config = dict(
    num_classes=9,
    arch='swin',
    norm_position='pre',
    inner_norm=False,
    conv_stem=False,
    widths=[96, 192, 384],
    am_softmax_margin=0.1,
    beta2=0.95,
    eps=1e-08,
    precondition_frequency=25,
)
Rows from block 4 of a small image embedding model, named by matrix and row number. Rows with one number belong to one neuron. Each number is 500 + 50 x the weight over its row's rms, rounded and kept within 0 to 999. All counts start at 0. Numbers have three digits each.
Before each neuron's rows are labels from the 100 images, of 14848, where the neuron reaches its highest value: "strongest on" is what is common among them; "lies over" is the class under the peak. Only what is clearly more common there than usual is listed. The data: Sentinel-2 satellite tiles (TerraMesh).
# fc1: MLP up (model.blocks.4.mlp.fc1.weight, 384x96), inputs 0-95
# fc2: MLP down (model.blocks.4.mlp.fc2.weight, 96x384, transposed), outputs 0-95

strongest on: built area; crops; water; main land cover: crops
lies over: built area
fc1.71:505428507568468399462491455490482551484468537548465485536471494529591523497425494560492481525546436501507487500459528507492475574581504539558479438362473363441492555548494464481630487467543390548552599545407475534523524525489477481442517597489548484472497512514549524568418446464578486507
fc2.71:503540574511569586522503584521434535514500505520439492484511539489472528512577428504548524547535524602504537525385453534494567461473514494471547547574566668521569460503543547556414516507523606561472380517561556527515479540561497534522453450494500509523477535489399536496515574535448573492

strongest on: snow or ice; main land cover: snow or ice
lies over: snow or ice
fc1.256:520468589496504515508485513473562560544507518493523491574540471461434481552524511530556574446592526428520472522526531490439493427560533490588447502457521597574542461563499541506587503442438479462526492381465452549516541510487452429552533478614555542534504575529616537535522471388497382489
fc2.256:474555475550516544540492419558485499397495535517450510535570526582436483419467511511444507506467504543466475444456466474506527504471469499435531581495472393468477515487495452521442545507603501493456407611595555452506536379454548502490463497436422464507508330469491437488469484538531582534

strongest on: snow or ice; main land cover: snow or ice
lies over: snow or ice; water
fc1.297:548424486402473475540529564538482427537428559504489453469402366386562486563452576487414466600586483479533542529489489476464546470528499532494524465560465514452530571541546510468482537378457492477463497515557522482565434488616499549500528468440514545524497488444452473527544418480526441535
fc2.297:519478564450483518524505450536497508488379469457472514510537519473489489558531577497677461486490463496457441473491542477574554561575516521554427489406454391500522476489533579543509504559449557504542465467428543501491529430425502484518374478475514452507415472425485474525570429429534598498

strongest on: built area; main land cover: built area
lies over: built area
fc1.215:476498472467515472513510417447457571485412612511516545580489424541524434534472518548468466534577550442483493492419451556424487482551513370498438541453443515493466489463524499531562453423577529512644467567445501421438478440513494571473555535548644518496458499531551537512474506510476506507
fc2.215:437460492502500538514445589561491461481579403470486538454599568453425596480513469473458526527433425540488497478489536505533425540506432564528583446519581535482540423527468520439451530511469476528380508425481549629574530509554446527489491567433395484484547480485435466506500539542568483519

strongest on: clouds
lies over: trees
fc1.164:531482569477497450570467540467576494603491482450483506566513462552513451440498513515510586488523546505385447487444498526601507488534533509472443465526556498510527527516439468502544541489597492511476473453529532415539506484498494423582522536480512479529570445510491432519376616657468375541
fc2.164:553551469534521487470519479493545521427475462519460495455513452454481436580478508468556437513590510615564591474577561538497507581489466493537588529459465499396524458489550510482515412544387493457474551465489481538569476527511427610475490506490526556502409521541531544497652427448517533566

strongest on: trees; crops; built area; main land cover: trees
lies over: trees
fc1.149:495491429460513451536559579511549592530467545491451487433515562477433458569440516435490523460468458479413492434537474475603511412462442464518497537532535515468502463459528427434589496499528439633484595445553555473541482508497462435559499538447443497552530447416474525503453621539400491496
fc2.149:470455598478461513533535392454492461471570462467540481470419474504582530455496451513542459526480569493487541561490559462411521502453518402410501455459441484432410517483447529491503444501470581465525419530430526483448434441483448526387509470584540542458456522540586502416483417508453561577

strongest on: clouds
lies over: clouds
fc1.43:393553512539528543493437483490403493513482557466517503476562429376615489509514578539343532509453503522465526465475521512476570474577559471501489480507486476485428452524563481465501472512519513507593533617470546568485540443460535488553504511561590613573432536487543433521540539463492529505
fc2.43:626583509480456484536533539530556440497468462505573496482480524611398527539511513505546474446444552508484421551558589553586466506488525504584564533555483495478527464510462458518492612458461481472413422439549439468430444614515407500473531481437472450490481443478509577508459538525455569540

strongest on: built area; crops; main land cover: crops
lies over: built area
fc1.239:483396478550472426524514567489452576482490446483446504539539486512454525484502543522487486473540485430547494491579521496494467522493590464631510484526515592469562518599494442395593517499507530560540497422438518586498527551623617409528495522440534468517496492405526492558485523490546592463
fc2.239:511500534456532587420528494515459468433486582466535537481455460483535482563572426546546536500456482597507438499372449475515539574517429406422494557544440498508417459410547533503488578486504522451520523561578493432484505436471395570380456403508481495541471503537484457526559545531497502495

strongest on: snow or ice; main land cover: snow or ice
lies over: snow or ice
fc1.299:500562531524453601581447491547382539526480486460453416466508600521464410460469458469548488478414503454521503523516522531530509556534591511528460567505524543492466627489589622466522564482445561519503507507535529445558497463580554472652570528482515483493485492498527472588497467448539526499
fc2.299:416493474448520562482506490473523472450523549532617555572450541512451634523544555483528481546555561492494570442476444426568473414437473535532547526601538543449556474441557474567465467546443484488593508461461471577453440578467377541438529561463504584518513527442491553480484504530501505489

strongest on: snow or ice; main land cover: snow or ice
lies over: snow or ice
fc1.11:515580589546433470513489518449499483547501458459416483494474480514513421574474607484513531533469525508622463455469456470443487524511546500526447483492492595538433539432569509485567527406517546438393424463461497575461530427433484366505567508569472529469520545537472483491457497522601445570
fc2.11:448523584506574513434417409463573542461514532548498466479573544485543521467454537511472543480527530446539525451414504467499559535526460491473515494440468447537547434643497388502476479417542504519598480543508518488553499516479533477424424557466475452583540477521534533539556516437503584653

strongest on: built area; crops; water; main land cover: crops
lies over: crops
fc1.95:503485529498502477473507549588451497466467572535428600531518518516522481441382528578496494481516425438448525559460525549484474587409515606489485562498404527465502468514542527506624553518548437538524459531532547473505528456544458404560433484505571565544432563547585520530414547508568448529
fc2.95:441576513460542507576523369507469470535528526450562493441527533538462452548517474481426480470482521435591499555446441449447577464482522525555490539549623556571494559550510515516499489411467567482408572498491485482492463525470626549478587560585508514476585561494502573468475486539579547467

strongest on: main land cover: rangeland
lies over: rangeland
fc1.36:487458450413527499528599516508488574539470567462479591458449544525457496489544537509536466542467373497440475481554501493481594505500414472556510557563407447460455413526475448547592413436465524488519537430452525433565511472447541526597528510594464531485531529393554515455496505570455489543
fc2.36:507549624607483520568437453495580512478476466501468466489511400513509462536494468492452432572549598556470584514503522547522553524427588479477531488457589520511563542515515578402449578556600473527416481482513435508484482525549424530442490483373538533533498520568461524487474508528574525521

strongest on: crops; main land cover: crops
lies over: crops; water
fc1.179:541515557437527456466508539515553468503509532408485525438477465480521447429514488449454467530550489470546561475563584447463628411411494461501548444598481510527499585543450576489508554397481561469499503487505548613505472467556477499521529567541545618465590546453556466467563558486554459556
fc2.179:535580457496469499483523486511426505588506507562569365518459496525480545520605527576534562540467538543503554491550423545540581497527551515521463477457497559519473496421498499568475449610579495551445610492507470460545568602451469548489438438447507452492477513495491496600540459518573598452

strongest on: built area; crops; main land cover: built area
lies over: built area
fc1.172:471533586538417460544519381488546503401525568519410413545518543552520531480549515521559483550507547569521468502469513457565563442495578480551431473455464452474567439589574493444505494447467461485532566439461525451418473564442527554604565511492573568493502539525503580443486555523440525533
fc2.172:475484458381558453459483567512439503523456501476567529450477439459482535470529431488385504498514482490414484507492441550482456607429418537413456482599480522541464498513424501579554488545528542493432438493543508502527534483541465453364505401554531447445541426513478440551473425422484456495

strongest on: built area; crops; main land cover: crops
lies over: built area
fc1.78:515519482566510426488486466500510430504562496473466458507550408461460519466508472634527382430489413511487442491443567486546448591540604495562417482451425523536467572508501450496524439442420507486542520451444490542613532522432385513525449551494523501579532510553484486450466561557499523455
fc2.78:439484485526504520509477553498496499418405502475468532483463531609561447557466477450506560499500591561583436494525393514481492439480431480482525516537506540577553470489561517433399609467473519538537459583495449511409491433570608454435464403553478467493476489441533430542449490445512433463

strongest on: bare ground; main land cover: rangeland
lies over: rangeland
fc1.259:553528566556503497496539479562425513479403561476492437457556502418451508467414558450524470508541534431488452606472503456534589551519407491502486475523463582496522553367445434541540446466642484513379511465497546471516517486511571567531455533532560471434465521527488531445494495484522441566
fc2.259:553451526487445602507580541471613454539439525448479580521489426552485480581559443502514519456400518584461542482593545549484423483464604465448480468541488592474485469579454630428455530539504538532507478503444452522467478484523532482521402511478434489420530578474531487496559518490514560496

strongest on: clouds; main land cover: clouds
lies over: clouds
fc1.228:541473457425383487407554561490505499562531435469569508525442437547433519513470483436437489586426501589492435476574586531556502475406544430469514459529536476540515468540472528433438508545488511632573523544507438614514519500507509443472478527592480580538521493539503568493497452423499506519
fc2.228:497475532506481473614429464502500493535509544443478510439505538384576594481547458611551424464493437454560397474436498526490435442518461476465513495486523472461433456565486501574567544468471503468507477491488468439485525559464519413614440494470494578556552476529521454463541562609477608463

strongest on: snow or ice; main land cover: snow or ice
lies over: snow or ice
fc1.174:456470465483535507529513610508516592414468493571511486454505488483507471504423554505513560455496526428605463487464579503543579515520569488551486561583410593519481562432521440548471471498480473490520560471506437418413488582523507453562590550487511496466446499580470450587473563482621551468
fc2.174:536537579477471507539472422477545519543498552556463519552481437454470459534498387537427503534506447525526548485400466482541434487542493595424564452384502522451516541403417475444519477577512491456534523417435607455502538512426478601459437470501539558502547520435529529438482542527436516576

strongest on: trees
lies over: built area
fc1.79:455569521490525454521463552542524529552543476509536524556512499470587577570484540585538493471542463516464394385525547455535489509565611564527434535500633489630514488479482491508534513515539462486541512571527479463625518536445432438549467485408534470477562539435457547449499577497526513456
fc2.79:493467497590471534464580525475477497516490521526507446503457502507468464564457548413506498649473473546560511522554462612546468465444576433431431556447501572485446500491523522495546495497553562541478510498453438558441498447552459531483521417538493576574445354523480506646508449487555508505

strongest on: flooded vegetation
lies over: crops
fc1.307:454470533446482488553396453510412484505571527450572508458462486500453568578486584604456547569516549449602490563518583492528555482463421468509538489531524492514393475538503543503525526553469443501419576456470597471510510513484453429473460423528518450540568462534554491627499568500445531447
fc2.307:606563525519498491442632538543582539528523565546498543554468470514524479541456472397552467412528464502483512430596484454551489477569534548530407528503445535550503468570559385459533473530513540448522530589498549484530489476522566516476553487396559580412441499474455505425515476497515422524

strongest on: trees; water; main land cover: trees; clouds
lies over: water
fc1.170:573502472473594497496558444508486522507501503507450484458405476469462493556479470437506515481517537545470572413609461527467545555566581409619436462514482445481520549412405462538490489472527523487392538475504470535445381509510389453472457481561510494481571572495567491530494423435496457554
fc2.170:461449493483509470421536497461455411520433531552520411547572568536438360559419549464455498523470489562447409590414461535537542450477467543532527473532494469461478552497535518400479483475498453416522399477535531576529486469506549546488431517404501469484451521505366460464455483456473483475

strongest on: water; flooded vegetation
lies over: water
fc1.135:544493550505425469434533626484524410504463570596507451570529508446551515611437564477523546562575467443524528594493494513463550491462514412568539615521505560434500563542553530447574475552465566517489529538503505540498592467523548481532463517495573529469535483448550629482467481497472462503
fc2.135:513426483471532516534537415535537512562464490457460585527590548459451471446539500457470399538450540540592503475504484441557517510577599480587540497542476460560478552493532521600548477587403475478516573418538538508510427527433507505447496510565487488506500484617427470473406533510591572514

strongest on: built area; snow or ice; main land cover: snow or ice
lies over: built area
fc1.42:498490479559470562477595531500444691472582487552482425412517417488509571522497462474445492495544524506478482440495560394560516520458536493552444553516544490474502468524563439501578468575542492488517446475523494535513593561544511480539499435528547461498535424436486583624448486488455566517
fc2.42:518505509470439461522463486531572392446486490443464457521576498505475457535536485443455453499462506589547583523365440570601474459531451530487552449446533484536480540518495533541454537408522518501431485452522527381446498476499374494476467520402428449448456533498560478411548415465455455493

strongest on: snow or ice; main land cover: snow or ice
lies over: snow or ice
fc1.177:538571557595413476571525512491473478511569318600458398527523528516512533483500524619583539492456568459531477495514548553437533421480537417508494454471464504565526519420498493457527519458488490450431457552584453525499540471529573558548481558492512469498563510462466461437513472543480434456
fc2.177:453443491431558481483527451460570510541518631495570528479517477494487545417435471390478467560546470537507521467474541464579521546514462539591488540457605516451472496622471566471532474452576471538421557509459466430543489501425471428408527491581476526541509452520537549539524550468586567556

strongest on: main land cover: rangeland; main land cover: crops
lies over: rangeland; crops
fc1.39:427417476495545499527542586521585469564445524436549564538535438549586453541377382423477524442462488447548526466469498437463478560455509478496399609549498438599524460502522393483532531434492458494480471446511504468515466520467546431493559443488491475495547551567491495591553498469490545491
fc2.39:572601483491563505480482432449485534439486582529381533546464559461426563449535451610532537526472515487552537506508519557475454479531468533466543435505513623457516571574491449600450437511520569524571526529471406494452491491542428573529439587506466517490428513458515454420492566459526455494

strongest on: snow or ice; main land cover: snow or ice
lies over: snow or ice
fc1.368:490543541495440473536546573461507476610554584493497519467536603559541520518558601398480528472531451461510519481503432428457524515422451439480479568450532485433499575477582550559495450537522441463438524471388465509535529500466387440534540505407464518485500498499487487537567451425616526535
fc2.368:454498531475533519502483441474493466455480454498472503541422546454517471524588527603493457498481537475541571535519539450481459513575517472530445429514508435585421510487500438494457521416482556435510516565476443585459542485486630550478482428641509542560416456446484463396569488482411401491

strongest on: snow or ice; main land cover: snow or ice
lies over: snow or ice
fc1.62:428517554470425435520609405509553441490464404330493501470497437518534544470594521467503501559455445533537510521533479529551459485387535526507458485455469543517516482518519480523589488492500550473436505503545563422522513503469478487522518467624486538533551547511391515455480449474569383521
fc2.62:546491445482577580458469520508449522446434547560489470493417598425515413548473500511407575395548480504477465516493491509428553515486344549491489470539431512511506519470496459460495516510490396528606545447457442582499492519460517427512461571495551456461383434494487450527545531525436532486

strongest on: clouds; main land cover: clouds
lies over: clouds
fc1.272:567483511497496435591494538572544509589509515482482507439551537457506503513522532577489522496476488591569453472571465461513447503519582533588608497601545604475477489492522499455510519552509484528472499611480503475525473535528500465532432544556618515526600623531462574579516504524613466448
fc2.272:533583512502500549448575497430447491432499535491479499489559465689515536488553512506578494497544564515479530479529528534502527493472441479408462520520483446563528492572508555557493563465590534569489481441442531559431505467457638388494565523462482532487485450515592414581478516478461535464

strongest on: water; built area
lies over: water
fc1.294:455493490457562530536400515539517503459505473493516512437519500498477509469441540532536412453582437430458487477558588463484410603561670623482521482541483531558517478493509460585508519479537465566547512585513533602533521528471499524442551548462531473539435490530410435547523484490561556567
fc2.294:472472560452485497580531504528421515619473550603557537510466472538504548494583489496547552519466514529589473528504389542499564470513489442521589553463438517569555624482490495531493510580429497441459485396495508440450412548408481583477456475514527524518495481591527514520469550534539398482

strongest on: crops; main land cover: crops
lies over: crops
fc1.24:429425501458543542493490532487486542552446435460463517485492499565486524426509528522508558624551479562571531473464568545548398450542537521585564481481464466438532625526523440504515488523445464515436443509616516495378453518451535417513541530445524527540506499479521424527552570431549565416
fc2.24:521503502482409525422552507491532405477459488546525556440471492432488584504487497490517478389494505419396494536550464468476602523463489456453408468539438542543596431502493455566517474451518579569566545511478377488613459533510518531484418450451497482551424519511523543529510465604515450529

strongest on: trees; main land cover: trees
lies over: trees
fc1.165:519523498525513429509540495600468477548534551428484490412451555541523450422373478495540506525495492482538507500526531536493514436467476522440556466568522449478376442494446563518572460519506438559518524550578538463496542491461382422522566507484443585479431499485562541496474513638599574507
fc2.165:457473568515468536483465539486536493499460450500479436482586453508511441529530452531479470549498512479434530501591505390515476531473461350488514536332440565568521496451522444498497485468500558480403522354497516440495471452455508540516433418521493584455562533458490505477426485421436489538

strongest on: water; main land cover: water; clouds
lies over: water
fc1.181:520519434552408411532540518542406389542474426497506514464482406524457549427550477453483553535481480453466484471473492466540544507481546419539538485498498572571496522380426507514479532418431514421530518524513441514468557434503546449446446529420592608581511539487485461501588480501571472452
fc2.181:568488439463398444440565517434469357517466528441449474441502523502474479573523383512503475510438492494443516477440523425475434439502525531487447490425446439413489483490498500466418544498495499498446506391526416467469447486530472428554454486455393494418470462481424473474409462469427475482

strongest on: snow or ice
lies over: snow or ice; built area
fc1.166:482589500482576457428525530640536483532488464503465518510671547501571508492459580550572456485484525616511509449536564534550525451503603454494429525549446541567554517508541569530525525469518428551543527447487525533496460461457471480497558420473457440576501593557518499564471472519517445488
fc2.166:542465579525549546470525494424442508422475491426578460474415531463469552573398408441494489497506496441469500475544468565543456514454489572417536512463557456555431557489521481479484564483390509456527474515427445539518540486568455537487471532432592517462488479489509653461460510448507605437

strongest on: built area; crops; main land cover: crops
lies over: built area
fc1.3:575509464436482537455526599484497566534504390495420524515540503443544431562486514480443529504493506441407537536542497527470492516579509469525468528533563628518511571491490487524531548460510507492541440587460451542584516508602591472393461508474499461483405508389487453510432488478583404542
fc2.3:378522508500511414533479461545519438421438484546472560459430515536438520533517472516489585504543484591583523503428413472552513516446461502484467477438487476459397421467484488496428434498421491462465497393464538516378506414533441471525573469528578544441546503565561500515450446507434475450