A small image embedding model, trained from scratch.
Model: 12.1M parameters, 64-pixel images, arch swin, patch size [4, 4], depths [5, 5, 5].
Training: 5500 steps, batches of 512, held-out accuracy 80%.
Rows from block 12, named by matrix and row number. Rows with one number belong to one attention dimension. Each number is 50 + 10 x the weight over the matrix's rms, rounded and kept within 0 to 99. All counts start at 0.
# q: window attention query, key and value (stacked) (model.blocks.12.attn.qkv.weight, 1152x384, the q third), inputs 288-383
# k: window attention query, key and value (stacked) (model.blocks.12.attn.qkv.weight, 1152x384, the k third), inputs 288-383
q.87:59 37 40 43 58 54 88 58 45 62 48 51 51 48 54 51 49 50 56 23 42 54 56 57 60 47 44 40 57 38 63 65 46 49 49 42 45 45 52 64 46 57 53 60 45 54 38 46 49 54 53 45 50 19 47 61 50 42 62 51 47 57 69 34 43 53 31 54 71 41 74 53 41 60 42 25 56 44 63 44 55 41 44 68 56 41 78 42 65 56 47 69 41 72 44 58
q.88:48 49 52 59 57 54 57 54 34 50 43 48 58 44 55 43 34 53 58 69 42 62 44 34 39 42 41 64 46 53 42 69 49 39 47 76 56 42 52 64 78 51 63 42 64 55 49 48 58 35 64 52 32 29 42 30 50 35 51 54 51 64 50 42 57 54 31 61 60 53 51 35 59 54 56 52 50 54 46 53 50 41 55 53 77 54 75 48 66 42 53 46 42 41 56 36
q.89:42 60 65 34 62 29 50 56 50 49 49 39 64 63 75 48 53 59 39 54 61 55 52 35 54 49 43 65 45 52 56 56 34 49 48 55 31 39 28 56 60 51 54 59 63 51 44 62 66 42 66 56 87 56 70 33 60 47 52 45 34 45 46 53 35 57 34 57 43 55 47 35 29 49 27 56 66 65 48 31 58 43 50 29 51 38 49 75 37 45 69 43 64 73 53 44
q.90:52 56 62 46 60 42 61 50 40 31 53 58 34 49 60 46 36 45 64 51 49 68 37 46 65 41 59 55 36 68 33 66 55 38 33 34 53 40 53 66 45 33 66 41 61 46 60 55 45 43 59 35 34 30 50 35 24 46 57 51 57 53 54 41 56 37 31 37 53 37 35 55 30 55 61 72 66 44 48 58 65 64 66 38 43 45 57 49 44 57 52 38 44 42 49 48
q.91:51 44 57 51 60 53 18 43 33 43 47 61 46 54 54 49 56 43 43 68 51 62 32 43 54 77 48 44 56 48 47 69 51 58 41 61 57 54 41 37 53 47 41 38 51 45 18 54 53 53 57 48 57 49 65 44 56 36 58 42 51 51 47 34 51 50 43 73 59 22 55 29 47 58 41 39 56 52 63 48 61 53 62 48 35 53 52 52 46 50 37 60 57 49 37 51
q.92:62 60 57 49 42 56 59 57 59 52 43 45 43 31 49 66 53 47 65 57 32 42 56 47 52 71 49 46 52 34 56 52 32 32 60 55 42 40 34 50 63 55 52 51 56 55 50 54 62 40 60 63 48 40 49 44 73 57 36 56 43 65 52 36 47 48 41 68 40 50 60 37 58 58 61 37 50 43 38 70 39 47 60 30 60 67 46 55 31 49 44 56 56 59 35 53
q.93:56 48 47 62 41 66 64 56 56 56 33 40 45 49 57 54 56 72 63 56 52 65 49 44 38 54 39 60 65 29 30 54 50 57 49 51 41 63 45 52 54 69 57 29 60 43 55 53 82 63 65 64 42 54 64 53 44 63 38 33 61 54 44 45 50 37 43 62 53 62 43 53 43 28 43 73 39 43 40 41 65 37 51 44 40 49 62 58 69 43 39 45 39 41 59 56
q.94:53 46 36 44 53 46 46 47 38 50 58 67 39 35 49 41 50 55 38 59 62 44 37 47 56 47 50 41 55 62 48 50 50 34 49 52 63 36 56 31 43 42 45 48 54 49 56 25 52 54 55 46 58 55 51 54 53 50 51 60 51 60 60 44 59 27 63 49 52 61 62 55 50 53 67 53 55 45 62 48 50 53 42 46 49 64 51 34 42 56 46 38 40 56 65 50
q.95:44 44 44 50 56 36 65 47 48 64 47 51 61 55 45 45 54 49 58 60 55 51 41 41 65 48 42 58 44 49 65 50 47 64 54 50 56 32 55 40 53 26 75 48 42 49 50 41 43 55 46 51 48 50 42 43 53 58 45 56 40 43 37 59 49 56 40 58 46 47 60 76 54 57 58 47 48 47 59 35 49 35 44 38 57 35 50 47 59 43 58 56 63 45 35 60
q.96:46 32 67 41 44 48 46 40 50 39 32 48 41 51 41 42 53 60 46 66 42 37 36 72 53 50 45 39 58 48 48 56 41 51 44 58 62 39 61 68 43 52 51 40 66 65 60 51 52 41 41 52 39 56 41 52 45 50 57 35 42 49 59 63 41 51 47 60 58 53 40 65 60 45 47 72 52 55 53 59 48 59 47 45 50 35 42 51 39 52 45 59 51 61 53 51
q.97:48 41 47 67 54 35 39 37 44 54 59 50 54 39 56 26 62 76 49 49 38 35 52 55 47 50 42 50 43 31 46 59 45 36 56 61 56 64 53 56 50 55 63 59 39 41 51 55 57 36 23 65 38 37 50 45 67 56 47 43 51 28 43 43 58 41 56 43 56 38 41 71 32 43 62 53 47 56 65 52 50 45 53 42 47 60 37 46 55 53 48 39 56 48 66 49
q.98:48 43 45 46 63 37 59 49 47 44 51 55 43 53 67 63 54 30 41 42 46 54 45 74 30 45 39 33 46 54 30 31 46 38 25 44 52 46 39 50 49 65 36 60 35 45 51 40 69 48 44 49 32 59 34 41 31 45 53 52 59 46 56 45 28 52 57 61 55 51 53 48 44 45 56 44 47 51 46 39 57 39 53 41 52 52 60 54 66 28 49 52 54 59 50 58
q.99:55 67 42 53 57 48 56 42 44 59 43 53 77 63 52 54 37 30 67 46 59 36 53 57 50 44 46 37 41 57 63 39 38 49 65 52 58 48 56 53 65 45 54 43 57 54 52 40 48 56 48 66 49 40 57 41 47 61 54 61 45 55 53 59 42 52 54 41 46 50 51 39 41 52 56 41 57 45 44 39 22 52 46 38 53 43 44 54 63 55 63 40 52 63 49 45
q.100:62 68 49 57 41 72 41 37 59 44 60 18 51 40 64 61 59 49 60 59 56 57 54 33 79 34 42 35 33 50 63 54 71 41 37 63 59 48 59 54 43 60 59 41 44 60 62 49 52 50 58 53 55 51 73 40 49 50 42 35 43 58 41 56 69 50 34 38 52 48 44 35 65 46 50 46 51 45 59 50 54 50 58 50 31 59 50 43 56 41 42 61 48 49 36 51
q.101:52 66 43 50 50 50 62 24 40 60 52 55 69 53 53 43 51 62 47 49 53 41 54 47 42 38 38 44 33 67 47 50 49 56 57 59 69 58 40 59 50 47 43 51 60 57 71 51 57 40 70 53 57 35 53 57 38 47 51 49 60 55 62 52 50 51 46 41 65 77 61 49 44 39 46 57 47 62 42 56 34 68 50 39 66 48 48 53 68 37 60 52 42 50 40 39
q.102:51 56 51 32 45 74 36 40 42 55 51 40 41 45 53 61 44 45 60 62 35 48 55 51 49 46 46 49 51 55 50 48 35 53 49 62 47 48 53 48 47 44 36 50 53 63 55 55 38 45 55 50 55 37 61 55 44 43 61 49 44 52 53 50 46 40 58 32 50 60 42 31 43 44 34 51 64 36 50 62 42 47 52 49 65 36 51 47 39 56 52 59 36 57 38 60
q.103:64 46 41 57 70 49 55 62 61 40 54 51 62 38 42 33 48 58 40 33 49 44 53 53 38 68 44 52 36 52 50 45 37 43 53 55 40 56 34 50 62 44 45 57 37 58 48 43 50 41 43 37 47 52 73 53 40 53 56 55 42 64 53 46 48 41 59 63 50 49 52 32 56 54 44 52 83 58 41 65 52 42 41 61 54 49 57 41 61 50 49 28 48 53 60 62
k.87:59 50 44 41 47 67 56 53 50 54 56 57 36 69 79 53 57 51 48 42 58 47 46 38 47 38 46 59 43 39 83 35 42 64 55 50 52 53 63 45 43 41 21 39 43 64 45 63 44 67 51 52 51 52 37 47 71 57 47 55 56 34 60 52 44 41 53 38 36 41 52 39 35 51 42 49 43 50 42 30 42 60 36 66 40 29 49 56 49 52 49 55 44 52 50 66
k.88:49 53 47 57 43 48 60 60 46 39 49 56 50 36 59 46 45 55 55 57 54 47 58 53 46 48 34 39 64 46 38 33 36 62 64 57 63 42 49 57 46 54 75 44 66 56 60 41 60 59 51 47 36 41 44 64 52 45 58 49 53 58 63 40 50 43 49 51 33 70 46 60 55 18 48 68 62 48 34 57 48 63 45 46 42 71 48 66 47 44 60 48 57 55 55 40
k.89:43 55 46 57 30 49 31 58 48 55 52 64 42 44 37 43 41 56 40 40 63 45 58 43 35 65 64 45 52 59 30 52 56 72 30 56 29 28 48 52 59 49 47 34 68 56 64 71 49 38 61 43 37 46 47 60 44 52 35 49 66 35 43 61 42 42 46 58 63 59 32 40 44 63 43 35 58 66 45 44 52 55 53 61 69 29 45 49 55 52 56 58 29 52 46 58
k.90:50 38 51 50 39 53 55 69 40 31 44 37 61 41 31 50 62 49 57 43 50 48 52 30 52 32 61 46 49 38 52 49 48 56 70 49 57 37 65 54 65 48 53 46 54 49 46 53 65 52 51 47 55 58 48 31 48 57 71 55 57 45 54 50 28 54 56 49 53 78 40 64 67 38 38 54 50 57 57 48 58 34 56 69 43 51 42 55 55 46 51 67 57 66 43 54
k.91:25 46 52 51 54 51 46 55 40 55 38 61 37 45 56 50 44 55 34 45 59 63 62 61 42 51 59 57 46 46 57 20 57 40 50 62 39 39 53 39 49 48 67 52 66 41 62 54 51 59 44 47 38 41 39 43 55 68 56 47 57 46 38 44 68 38 29 33 45 51 33 65 49 51 55 52 49 45 65 55 47 78 30 73 55 44 60 55 51 47 52 52 35 53 56 50
k.92:59 52 38 35 47 40 32 44 40 46 60 46 46 56 60 19 47 54 49 47 52 53 75 59 51 61 38 48 67 46 65 44 41 58 47 34 78 40 40 28 45 54 34 44 47 53 58 53 52 61 48 53 52 43 60 47 57 62 37 62 49 56 51 36 40 47 62 34 42 51 46 47 43 63 49 50 49 53 32 55 60 52 55 47 62 43 52 54 56 53 62 54 56 44 46 42
k.93:58 42 40 43 57 59 46 44 64 61 46 51 44 64 40 39 49 53 51 65 58 32 56 76 47 52 49 46 55 56 43 50 40 43 55 41 35 35 52 42 54 61 67 47 57 41 61 74 46 40 46 37 45 42 38 60 36 51 48 58 59 59 49 46 58 42 46 69 42 50 39 59 52 50 66 60 46 67 51 56 50 50 45 61 57 69 70 47 53 51 61 42 44 70 52 55
k.94:65 53 60 60 43 59 41 43 44 44 45 54 55 59 47 58 46 53 48 58 51 47 44 42 55 65 52 49 66 62 53 52 40 45 56 57 49 33 27 60 42 51 39 57 49 60 42 48 41 60 58 43 51 50 45 37 30 46 55 41 40 44 59 41 60 71 55 44 47 56 40 50 35 50 47 53 65 40 45 60 57 39 30 52 55 57 34 47 36 65 69 68 37 60 48 49
k.95:69 52 52 39 42 47 45 56 49 38 45 40 58 55 47 57 70 52 42 43 52 47 52 37 43 33 61 51 55 59 45 58 61 55 41 43 61 51 70 42 48 56 48 55 48 54 66 45 41 72 55 48 30 46 79 46 66 48 52 58 39 57 43 48 34 61 63 45 26 38 43 64 43 50 43 60 45 61 47 59 25 59 62 59 50 42 28 75 47 46 58 41 38 58 51 46
k.96:58 50 68 43 53 64 59 50 48 62 44 51 38 58 71 43 56 58 56 58 56 40 53 52 41 38 55 38 42 49 45 55 53 38 47 36 53 42 61 56 49 60 58 67 52 52 49 37 55 50 61 24 56 45 63 62 52 47 46 61 45 37 77 40 63 57 47 51 62 49 54 77 34 60 49 38 48 38 60 42 42 53 66 56 55 59 62 44 43 45 47 44 63 48 44 42
k.97:56 54 67 42 61 66 48 65 69 48 50 42 30 60 53 57 36 37 59 64 65 80 44 58 47 26 52 29 69 53 47 54 51 55 42 56 65 28 43 51 44 36 50 49 47 60 40 35 34 56 47 28 57 57 59 46 49 66 48 55 59 31 58 49 32 43 59 55 57 45 49 33 52 50 52 64 58 38 44 53 71 48 44 57 42 50 45 51 54 53 51 32 44 57 44 51
k.98:49 43 51 63 47 37 41 52 56 39 58 24 69 45 29 37 44 63 53 41 49 47 50 46 72 41 29 44 66 57 46 57 44 40 72 40 53 50 48 48 59 50 27 30 46 48 46 53 42 47 46 53 47 31 32 46 65 46 59 61 54 42 29 64 37 44 23 58 46 68 62 55 49 35 48 60 53 62 38 53 41 54 48 51 59 55 45 52 57 43 41 60 57 54 58 48
k.99:46 37 49 53 44 61 48 52 49 49 60 42 57 44 61 38 58 56 45 60 43 53 39 46 55 43 47 49 37 58 45 61 65 52 43 57 54 50 45 43 51 53 62 56 44 58 58 53 51 60 43 47 48 46 53 62 54 44 49 46 48 35 60 43 55 41 65 59 66 54 69 48 48 59 61 44 69 50 47 53 43 64 64 53 49 32 32 51 52 46 64 56 41 56 65 41
k.100:44 54 66 58 35 24 53 33 53 58 68 53 49 52 54 33 64 60 56 31 54 32 49 51 46 36 67 46 64 31 38 51 51 47 57 59 63 65 67 26 52 55 52 58 34 42 52 43 70 41 71 61 47 50 50 52 42 57 52 61 43 50 62 37 39 45 41 58 65 48 40 49 58 57 59 36 57 39 58 36 60 46 41 49 72 45 44 60 32 50 59 49 57 57 54 46
k.101:45 42 49 59 45 44 53 51 71 49 56 46 45 54 48 33 23 69 54 47 46 43 33 36 46 66 57 43 33 54 41 58 48 50 45 34 40 55 68 52 37 44 51 49 56 54 52 41 54 73 38 58 41 50 48 64 36 52 53 40 51 39 52 49 36 35 62 27 63 53 62 56 50 51 53 59 55 38 58 61 43 42 56 59 45 45 61 47 50 66 43 41 43 29 65 34
k.102:50 52 67 47 45 55 40 47 44 50 55 48 56 55 40 50 56 41 56 40 59 53 53 41 39 52 41 48 37 73 40 47 43 54 50 56 67 59 52 66 53 53 71 52 41 57 57 52 53 44 57 50 44 28 49 48 47 57 58 42 43 55 41 53 41 41 43 46 50 55 51 55 45 33 45 52 76 48 34 59 47 59 38 40 46 47 46 67 25 49 59 46 44 44 56 44
k.103:59 54 58 51 66 50 47 47 44 46 61 54 40 38 34 52 50 50 48 41 54 59 54 52 45 48 55 51 48 69 55 33 60 44 51 39 43 42 73 50 67 40 47 41 53 61 45 67 32 62 82 57 48 41 38 44 38 61 44 44 66 48 48 47 60 38 21 46 46 66 47 45 54 48 56 60 44 45 49 36 51 59 46 47 62 69 42 69 28 52 45 58 63 49 59 59